config.yaml
task: "denoising"
beta2: 0.999
ema_decay: 0.999
weight_decay: 0.0
Rows from block 15 of a small image denoising model, named by matrix and row number. Rows with one number belong to one channel. Each number is 500 + 40 x the weight over its row's rms, rounded and kept within 0 to 999. All counts start at 0. Numbers have three digits each.
After each channel's rows are labels from the 100 images, of 14976, where the channel reaches its highest value: "responds to" is what is common among them; "colour at peak" is the nearest of a few named colours to the mean colour under the peak. Only what is clearly more common there than usual is listed. The data: photos with spoken descriptions (Open Images, Localized Narratives). In brackets: how many of the 100.
# convs0: first 3x3 conv (model.decb.1.1.convs.0.weight, 96x96x3x3, each kernel summed), inputs 0-95
# convs1: second 3x3 conv (model.decb.1.1.convs.1.weight, 96x96x3x3, transposed, each kernel summed), outputs 0-95

convs0.66:532504509554451467472493495529473435504435507347458465496492461507549461425510451486526470495530498455455493517495488453499513447483481534520504495552483471497624464497535495474409587508473494489494494483470521475503507501517448478518494508500443484483501496422542516529544395407508483492
convs1.66:439533415527523502509501503504464479502559479604522501444472516491477530506483422500493524544493502525504497560544421461451510551477458497544527499514490480494458564507571506465490589502482434549481511488484502473452517570528495564509438510510383463552487542470492497466594481496481500414
responds to: text has "white" (40); text has "black" (37)
colour at peak: white (31)

convs0.10:494479484439454493525449469449486447482495506654597449514471456483465472478510525479553396514545478419487473509508539510533523495532520493526484477510482477436531503497478517589510547491500540467492533502441504463494542465487474637520494568519498499478480477528468476481482514431506491480
convs1.10:475524499427529560517505499509490533514333484368587509489492527531508483463491613491504502490516461547511508504497547486531502543526473468494437495434471508503435481518500492474528444523532511532520515523549523538458521513526551484500486540502505501509478551511508500490400536573533530545
responds to: text has "red" (31); text has "color" (31)
colour at peak: red (39)

convs0.13:606465485483448438518456485502519525487466537428495537442476492507480465442546507427453516485530502400498443459480509520471499455518475562500598473556506393512475451464451543529543504434521516484515448476521452478502515465442533439493490528466427492516483540517530532513488512482456494429
convs1.13:487552572495490433461491547471485480552547455513546532497497438570533525451489485539501471516475427451448499451502456427534387545485504484521536477584440533510487531531458489482491486543472518528485493562488417471469536475485465507470527442524514523520491597524506506414461528546541453536
responds to: text has "color" (32); text has "red" (30)
colour at peak: red (39)

convs0.67:546460479510538498480460501485444469534534504497520491503497511476504314495467547471473523526527540526531536497618490573524537477430434475498564518505482474501501498471510484474462495553481480429493557480503419472480500570476508494544483544483518489540492500456553479505467450458439447451
convs1.67:505533497479451474488427483532550538484461480479521564513448551479532362499570491495434504502514487502472466483423532466461513530569509495496480473460482511532532442511513505525559517451479511434478487500479409545515472524498473499500496436492485545537494486532510633458484580505456574496
responds to: text has "red" (32); text has "color" (31)
colour at peak: red (52)

convs0.73:483488519506581381555477531570516528509379516423541462496430519485476496530515520473544490582531418516516461486466500464477462432531472502503413517480537435491533462451498531524528525507534497453507463489527499529495434438492476515580547472500521576479516522454500492487541496474520499519
convs1.73:460534438472492498461514511468478358459554450579483526446460437465510550523542563551413503479446417521474477474556468516483491455512493485531478461586449470489562506527442513462455473521448489479467535489446480504535448497453441492470518513492500471577472537506518501481480507529533467492
responds to: text has "red" (26)
colour at peak: red (45)

convs0.61:508565551484428468497497456476489530446533478488473491518492518453551535501437453489446564498563532545534435560474572500506469549506460449484498450499494576470483483453563499501582506493504547470482491481488489547503569432500538417512447497507508570543496446572421456500512583486530524499
convs1.61:438463547521445506436463500494535542481421472475631597553483409476505490499533414479477526548508474511538470546459565534503521476514489480477477478517507570463570485442513505498488491516452484452526455535463452509533485470445471513520544462553557493527506522553542527534463544533450494501
responds to: text has "color" (34); text has "red" (27)
colour at peak: red (31)

convs0.90:526508481487465489480464512374499504472509461474562542539526513528386479483480491508422515379508504435413493504522523574519488507505517471505595511511569470480514532498531507521558472526425514530503500500537497493522507530479502482490499508534499524423550387498483505513521547522436529533
convs1.90:517471518487524531560575522434442461498531491537501479487504514458386493538533480482484520472505504593503494465530493567502485484513530453507417499505498483486491510510454470492508486511577539492521517537415510523404460474519575486422539459481543481405456497470552490525527507583434489563
responds to: text has "red" (26)
colour at peak: red (49)

convs0.12:467506539474461556536451532491522528463498535479580509511516546516471407502483506516506537503578513516530468502495480524501513409444533437447472463487477522438508515420458473446533451465480523463492423528502495484480550520548523483416483475545519416442473434542440496549507537558412505467
convs1.12:565524548475493507553435517495493522543531514490473513496542593512487507447590497473522475531487417507506500466460631459513363485501496506520481502484522498556505515539492557548523452517482458503463525539508426572488508540501477453483531528508529442495502475474528454575453499563467517540
responds to: text has "red" (32); text has "color" (32)
colour at peak: red (50)

convs0.59:542482487449443430469488518489512519464513451515533458583464526507486533439474480541449575481444535476516425481503575505528568529458436479532608472533485479493478467454515557492578483496515430460458521476514546522455466524534521466491524511453458529555512440493445455465481573531476456464
convs1.59:445498453501565560519527458505506507498496458507487526513517454451530465511478471483464484504525514559453466463425494445492540551484517437556531458484493493458499504493578498492565528419504561487494616530513514559445549457507529512476469398519538460545449449502435510497538479601486537538
responds to: text has "color" (33); text has "red" (32)
colour at peak: red (50)

convs0.51:504493435515543491505492541481511463520524539508472499512502472498444472518487522546525421473464501513466545433513491484503528505480436495531607541493539436549480524531456413472456441536522460380512552523509476406478570534466454487487501504507428483549501406508462503480509403482494521491
convs1.51:461510501535527492478479522503496516515460476515555544500517497479518486513510459511507465518575515509504509521445520513526563478477493481433496479467497563427530520436413431453465487475492541490516475540438375443506456573545528575504520403545573499520517531581553582499541490531536510482
responds to: text has "red" (31); text has "color" (31)
colour at peak: red (47)

convs0.16:539484503450450489515420487489496452501562488458522534541460457461487514536522518396483564498478583498533492493448465529509503509489513522446547460498501557532451424345531475541532487494504491462404593493513436531484511515510492430533484540438541468515500510499511495511513515535492485463
convs1.16:550517477480510511643522516500506464529527510440507511486491550488440525434538532428420530522483454503500561503518465528527511531468454486509584540420485487541433496505578505465458520459535493553513477493457600466516483491520509491498545593518477429539496519499503449438529527508484522542
responds to: text has "color" (32); text has "red" (30)
colour at peak: red (54)

convs0.34:534493439531484526452427504454480557501484502463523489477519486484448532514491459487437424461498499479505470495426510495558521421510496507541553510512506443487457476465573477567583433481553501543479519531508551519521509458394504451517453477486506526415549486405449471457490517458567501463
convs1.34:464512512492535473474583507525536502464478482466488511521470494491484563509529500507412478480539464453437512478438533452466483550465490460444491483498526458518477525566512590471438531512464503494482506522491532452490511546680500562541458525478454468458413521514510485502539578515519492539
responds to: text has "red" (29)
colour at peak: red (41)

convs0.48:588468500530494448513504502439631491475447518530521492529531493470479455469548476480519491459548542460486512492555487506483565502465534462536640472549511437483480438467494517459524547461547479517518555485478468512489488426491518478535513474481468514484453466517512514474508475487476359531
convs1.48:572500482571518501597551509487514542505543550471476477484586556503506483501499539505545484479572499511543529505513459504508510533557515588552435543495494460512524509549572497545550522460545543541521591538583551531522510529524559486565511475501523525504569499544523518537586523489505533553
responds to: text has "color" (35); text has "red" (32)
colour at peak: red (37)

convs0.91:518512503485486483548503578485449459423546502485518468489516494484544495477507526498503506532541499491534457513543485504506464424460497413484495473522466452461460480494437557550542459435533535457478508525406472522541525505527480539385459476481482483618472501472493498517462516491476639460
convs1.91:433485478510504517502519491485466465496492492499528490490483505477497481517507521508463448480529478493506508456532499467500385494444509431504436532458434477475436541508386480498535491444581511528515488548499554505416507495522533495410446562489555508470491458556482479449427515524549384557
responds to: text has "red" (30)
colour at peak: red (43)

convs0.32:436503480514432477542502516479547565486528523490464546536507478387511514481514428506493510507584462453496482496449497504533538515486525494478494515466527478482467467428439549484566459491520477484454486543478540500477606469518501415450476488499468523521492411593453510523520484417462462425
convs1.32:512500577527477571408460470453504477469459465469484512532456517470478540479494507541515523501486475531543500491491521436499422458521434424513390496546451505504545411535522440497505513553500467474550458499387511503503421470487478541439519532497451492456494489517521548420503475454504469483
responds to: text has "red" (31)
colour at peak: red (45)

convs0.36:562469509503455439529480540468589515476479527485551510530480511461502532516498553477515508509566527530465542479490472508471581459573495548497644496549530468573475463485481522514428504527527442456529561507516481474525526529515472474592508566483434483535560496500549461538512460429525518481
convs1.36:398598425516477472444578493528459509483476573525435570500523472490502451486555492512507501481433474475506505518534529495456448527485427541551528512497504498541491487509494475519559526572508638489511519514534535533557481522440481444458494423521500467475532534500490485498499537535557481531
responds to: text has "color" (34); text has "red" (30)
colour at peak: red (41)

convs0.50:519457440472450538576543505495492517524512442443492491472505496489503464516589514429502522475490523490508486505461542478531540524467447482351510440496481455455462437456493475503542459527496424458458544480505413437520530450450404504476481520489530489482438491477499459471495517455487430508
convs1.50:520497435518510548577512487541481428529525511518477481482469573500491504489440490517494569537429556550561503580521501554548503499500497496446505494588513441505566491499499488490537488507517545619567461601561526490501474438514501508513500543513488557533566518450459492496492492576460497531
responds to: text has "red" (31); text has "color" (31)
colour at peak: red (40)

convs0.57:579522479530515442487483549510486469530473502472551494548514455470488554484423455465533474481484499447522571503524428477480511515480465467453662534562463533529523497474457502537520550523560542510495538448533484470535486533474511481491484542463470439449481464470540449457516448406517457531
convs1.57:483486476530470488572573483545454464492532505505559455486500458453514490490509448477513467511446497535571492531452489569453481514521526517509552518523486452486520546499497509447484495454492546529561543542497514498507491530479515592580616462503448477528550495525532521493624458594474530570
responds to: text has "color" (31); text has "red" (30)
colour at peak: red (46)