A small image denoising model, trained from scratch.
Model: 5.78M parameters, 32-pixel images, arch unet, norm batchnorm, activation silu, widths [48, 96, 144, 192].
Training: soap at rate 0.0019, batches of 64.
Data: trained on photos with spoken descriptions (Open Images, Localized Narratives), 22.6 epochs.
Rows from block 12 of a small image denoising model, named by matrix and row number. Rows with one number belong to one channel. Each number is 128 + 24 x the weight over its row's rms, rounded and kept within 0 to 255. All counts start at 0. Numbers have three digits each.
After each channel's rows are labels from the 100 images, of 14976, where the channel reaches its highest value: "top examples" is what is common among them; "patch colour" is the nearest of a few named colours to the mean colour under the peak. Only what is clearly more common there than usual is listed. The data: photos with spoken descriptions (Open Images, Localized Narratives). In brackets: how many of the 100, against the usual share in percent.
# convs0: first 3x3 conv (model.decb.0.1.convs.0.weight, 144x144x3x3, each kernel summed), inputs 96-143
# convs1: second 3x3 conv (model.decb.0.1.convs.1.weight, 144x144x3x3, transposed, each kernel summed), outputs 96-143

convs0.0:110153087144099119154103163131156150160134176117133168122117119143140162125140182136177140122139122142136169130110135121149133106122112122125163
convs1.0:195145159134181165125145150142132172145142154168149114134143157142109148143152131129165154176146091155102109137185125164143140155103140121162130
top examples: text has "color" (35 vs 13.3); text has "red" (26 vs 3.6)
patch colour: red (43 vs 0.8)

convs0.96:131150113171159121130115131122207139157128103121129127135112161110139163119131163086149135147144175126160151124119159128116123141109159128128155
convs1.96:177119196144098147140137120139114162109162154111161102132165188136166133125120120167178132123143125115113082118139137096098149166136111123135130
top examples: text has "color" (35 vs 13.3); text has "red" (32 vs 3.6)
patch colour: red (37 vs 0.8)

convs0.82:096167123124141158090113162156112130116101156141109113155077145125135142124138088187114136183135116104136141155112149119117117104176167144140133
convs1.82:164110125132131137099138158138156142120135141136117088122169066100077114105130135170123127111141111059100085117131131101118097165139110106126125
top examples: text has "color" (31 vs 13.3); text has "red" (26 vs 3.6)
patch colour: red (50 vs 0.8)

convs0.117:092164087152150128120120122135131117122129136150068118190126145179149130137099157105150127154164150094139133190151128108076125131136147157151177
convs1.117:147130171141119177179141139137124160180128111108144114121127159136137156133081160172105149108184147180152104110129176093155095123131124106142162
top examples: text has "color" (31 vs 13.3); text has "red" (25 vs 3.6)
patch colour: red (34 vs 0.8)

convs0.62:100114121122113114120082158121126123153113143132088105160123130160110156123121126180107116129104126141128125126117121086121132117176124112098129
convs1.62:084122171126151173141125124121133123106142114109146111143165112116119152116079128148174126157142110130099080123128150127061137135151132120142162
top examples: text has "color" (35 vs 13.3); text has "red" (28 vs 3.6)
patch colour: red (44 vs 0.8)

convs0.20:136123105101092099144096100094151139100138114113113155137120129122108105139133124181106104071094111134104106127160088155151107158077144119163107
convs1.20:086128099103161126132106152113138133136115112117126151116049118106133129081077111105136089124106103120122110120109158113099091134105134092106102
top examples: text has "color" (36 vs 13.3); text has "red" (28 vs 3.6)
patch colour: red (38 vs 0.8)

convs0.92:111093183140144118133136156069136095124135112109142165109146147144108111115091118118161100151112098172120124103139098140120095160148096127118131
convs1.92:152128128130168136092112118100147147109130150118117059146094096120077131088115127129127152145107185115129229121123117085113109126064137102135119
top examples: text has "color" (33 vs 13.3); text has "red" (29 vs 3.6)
patch colour: red (51 vs 0.8)

convs0.40:116145079107143109132141101137148152143121154141133122145121134133125160134119111140172172109124147058167160159051126132127120112107104142117096
convs1.40:149124151183094185129140110131176154130186152162157151131124150137065123120137128148089148136174120103115144134163103096109151148124141139112125
top examples: text has "green" (25 vs 4)
patch colour: green (41 vs 0.8)

convs0.130:130150135154144108101116127139140151142128138113147117134065150092113159164157134072167129126103147104129163133091137164123164160208163119137155
convs1.130:113138084128151170145132162133164153132094124141120180122110128160079152095154143120165110134147085107121098104155162124097091159096139104107116
top examples: text has "color" (32 vs 13.3); text has "red" (25 vs 3.6)
patch colour: red (42 vs 0.8)

convs0.16:127114125170166129136152083138112182127128181156114090127128153096115135146139162149130149141114183126138156153105121112132113136090125133116136
convs1.16:189128138129086163098170155139151128149137152150126055139134125168088163098129130146137134134145115112123127120109109139087135138130113134142135
top examples: text has "color" (34 vs 13.3); text has "red" (27 vs 3.6)
patch colour: red (42 vs 0.8)

convs0.127:141139078134145099119088137089099115204129115117149094183106147142107133125134141105132147165124149086133104142129114130118130127112075122164100
convs1.127:096108147121159122111121112113127180124128177101142208116090138113100131113134129136151135134155135083119141146119140101079123131112129149115138
top examples: text has "color" (34 vs 13.3); text has "red" (32 vs 3.6)
patch colour: red (38 vs 0.8)

convs0.7:120124123133109110126103098098143094100131085085103113122139106118115116108119140095116124115106102128098091113094106120119133149136090100128122
convs1.7:077139060145177139152135137141123164149119132126101173146115109150113122074067109095135144127123150142104167143147137186135122103133154113139094
top examples: text has "color" (34 vs 13.3)
patch colour: red (39 vs 0.8)

convs0.95:116137112126173113146113104153167144169156147136156117112136153145144128154130149107118173137128118105148159176118181130115154119099128152118119
convs1.95:169116174141168149148133114126126173101177140110167118134161159139145133129120126160146155133133150142137086139150166101147120144111139103170162
top examples: text has "red" (29 vs 3.6)
patch colour: red (50 vs 0.8)

convs0.141:155127150111114137160114150089127129122161135114106106088160118145114083113088129141155078158128131112087119103139132160109128149194128104147119
convs1.141:084136102145192126124132111138129131161105147142100154137107089136114148117117103133117124128084133127115132146143137133105116125085126104121111
top examples: text has "color" (32 vs 13.3)
patch colour: red (45 vs 0.8)

convs0.118:128115107126110105114178149122130139189079144148096106166108134066128154114122120116123146125130153155127129123088117127132128149078129154110168
convs1.118:121119170113103111118082112124105133108091111124124185111137130138185123127109147122179120139150140146139119137135179112139185141143155138135138
top examples: text has "color" (33 vs 13.3)
patch colour: red (35 vs 0.8)