python train.py --model="image denoising model" --loss="l1" --noise_std=0.6 --activation="silu" --blocks_per_level=3 --attention=false --upsampling="transposed_conv" --init="kaiming_normal" --residual_init="none" --max_precond_dim=1024 --lr_schedule="wsd_sqrt" --decay_fraction=0.3 --warmup_steps=7180
Rows from block 4 of a small image denoising model, named by matrix and row number. Rows with one number belong to one channel. Each number is 128 + 24 x the weight over its row's rms, rounded and kept within 0 to 255. All counts start at 0.
After each channel's rows are labels from the 100 images, of 14976, where the channel reaches its highest value: "top examples" is what is common among them. Only what is clearly more common there than usual is listed. The data: photos with spoken descriptions (Open Images, Localized Narratives). In brackets: how many of the 100, against the usual share in percent.
# convs0: first 3x3 conv (model.enc.1.1.convs.0.weight, 96x96x3x3, each kernel summed), inputs 0-47
# convs1: second 3x3 conv (model.enc.1.1.convs.1.weight, 96x96x3x3, transposed, each kernel summed), outputs 0-47

convs0.43 [121  87 129  89 135 138 159 109  94 148 116 147 153 104 129 136 142 135 137 116 108 125  90 160 120 110 136 200 122 171 127 135  91 131 124 144 103 120 153 101  96 135 113 144 130 172 136 113]
convs1.43 [117 162 135 144  87 157 115 131 126  84 111 137 130 115 151 132 115 116 108 188 130 144 116 111 154 131  97 113 163 137 164  88 114 129 137 135 118  90 152 131 148 142 156 132  89 101 159 140]
top examples: text has "black" (32 vs 9.5)

convs0.27 [113  91  97 159 126 102 136  91 127  95 124 151 144 133 127 100 134 136  83 156 139  88 107 119 114 136 131 193 150 168  87 134  83 105 137  98  99 147 111 113 156 147 137 117  90 133  96 117]
convs1.27 [109 176 181 130 167 143  86 119 136 143 113 142 155 117 141 142 129 100 144 141 135 142 141 127 181 104 145 121 164 116 177  95 132 126  97 164 134 141 142 107 132 113 173 127 125 128 141 128]
top examples: text has "red" (25 vs 3.6)

convs0.10 [ 99 113 123  88 112 162 126  73 118 159 125 129 110 122  95 127 128 112 129 128 120 122 102 121 110  97 139 124 101  93 132  99  71 164 109 161 112  73 124  97 118 136 102 131 118 115 125  98]
convs1.10 [130 107 108 109 129 123 121 133 138 179 116 130 184  94 135 131 161 181 125 127 112 136 208 153 113 128 172 109 137 106 138  82 151 111 143  86 174 120 151 137 136  60 133 123 138 110 103 174]
top examples: text has "people" (45 vs 21.4)

convs0.18 [ 90 135 148 111 108 111 126 123 101  66 115 132 150 118 115 141 136 169 145 180 102 114 105 100 108 110 124 167  99 119 146 126 133 104 114 123 112 168 144 131 110  74 140 126 130 115 112 158]
convs1.18 [160 125 105 107 158 137 171 160 114 104 143 132  92 128 127 138 115 133 170 112 107 113 133 165 115 157 117  67  80 102 120 131 117 141 121 125 104  76 107 160 123 134 163 135 120  94 125 156]
top examples: text has "color" (33 vs 13.3); text has "red" (26 vs 3.6)

convs0.73 [139 131 138 160 129 118 140 113 120 103 111 150 146 123  63 119 136 145 126 157 193 166 121 111 146  98 176 123 171 154 126 141 106 107 127  92  88 151 121 130 132 123 112 137 117 174 109 159]
convs1.73 [137 140 136 114 146 105 112 106 128 158 127  99 127  98 118 157 112  56 140 100 115 122 164 131 170 128 138 134 107  54 107 137 104 132 132 136 127 107 190 147 150 105 124 158 140 116 131 111]
top examples: text has "sky" (69 vs 24.7)

convs0.80 [121 128 126 185 144 107 154 143  82 140 136 151 182 156 112 128 112  94 114 140  88 139 111 150 146  99 125 148  98 174 122  85 160 116 131 176 117 162 146 121 135 114 190 153 151 100 160 114]
convs1.80 [141 103 102 163 131 139 144 170 144 125 167 128  64 151 112  89 152 136 100 136 126 138  68 115 120 114 116 116 119 107  88 107 134 129 138 110 131 110 111 155 140 176 153 148 157  81 145 142]
top examples: text has "color" (31 vs 13.3)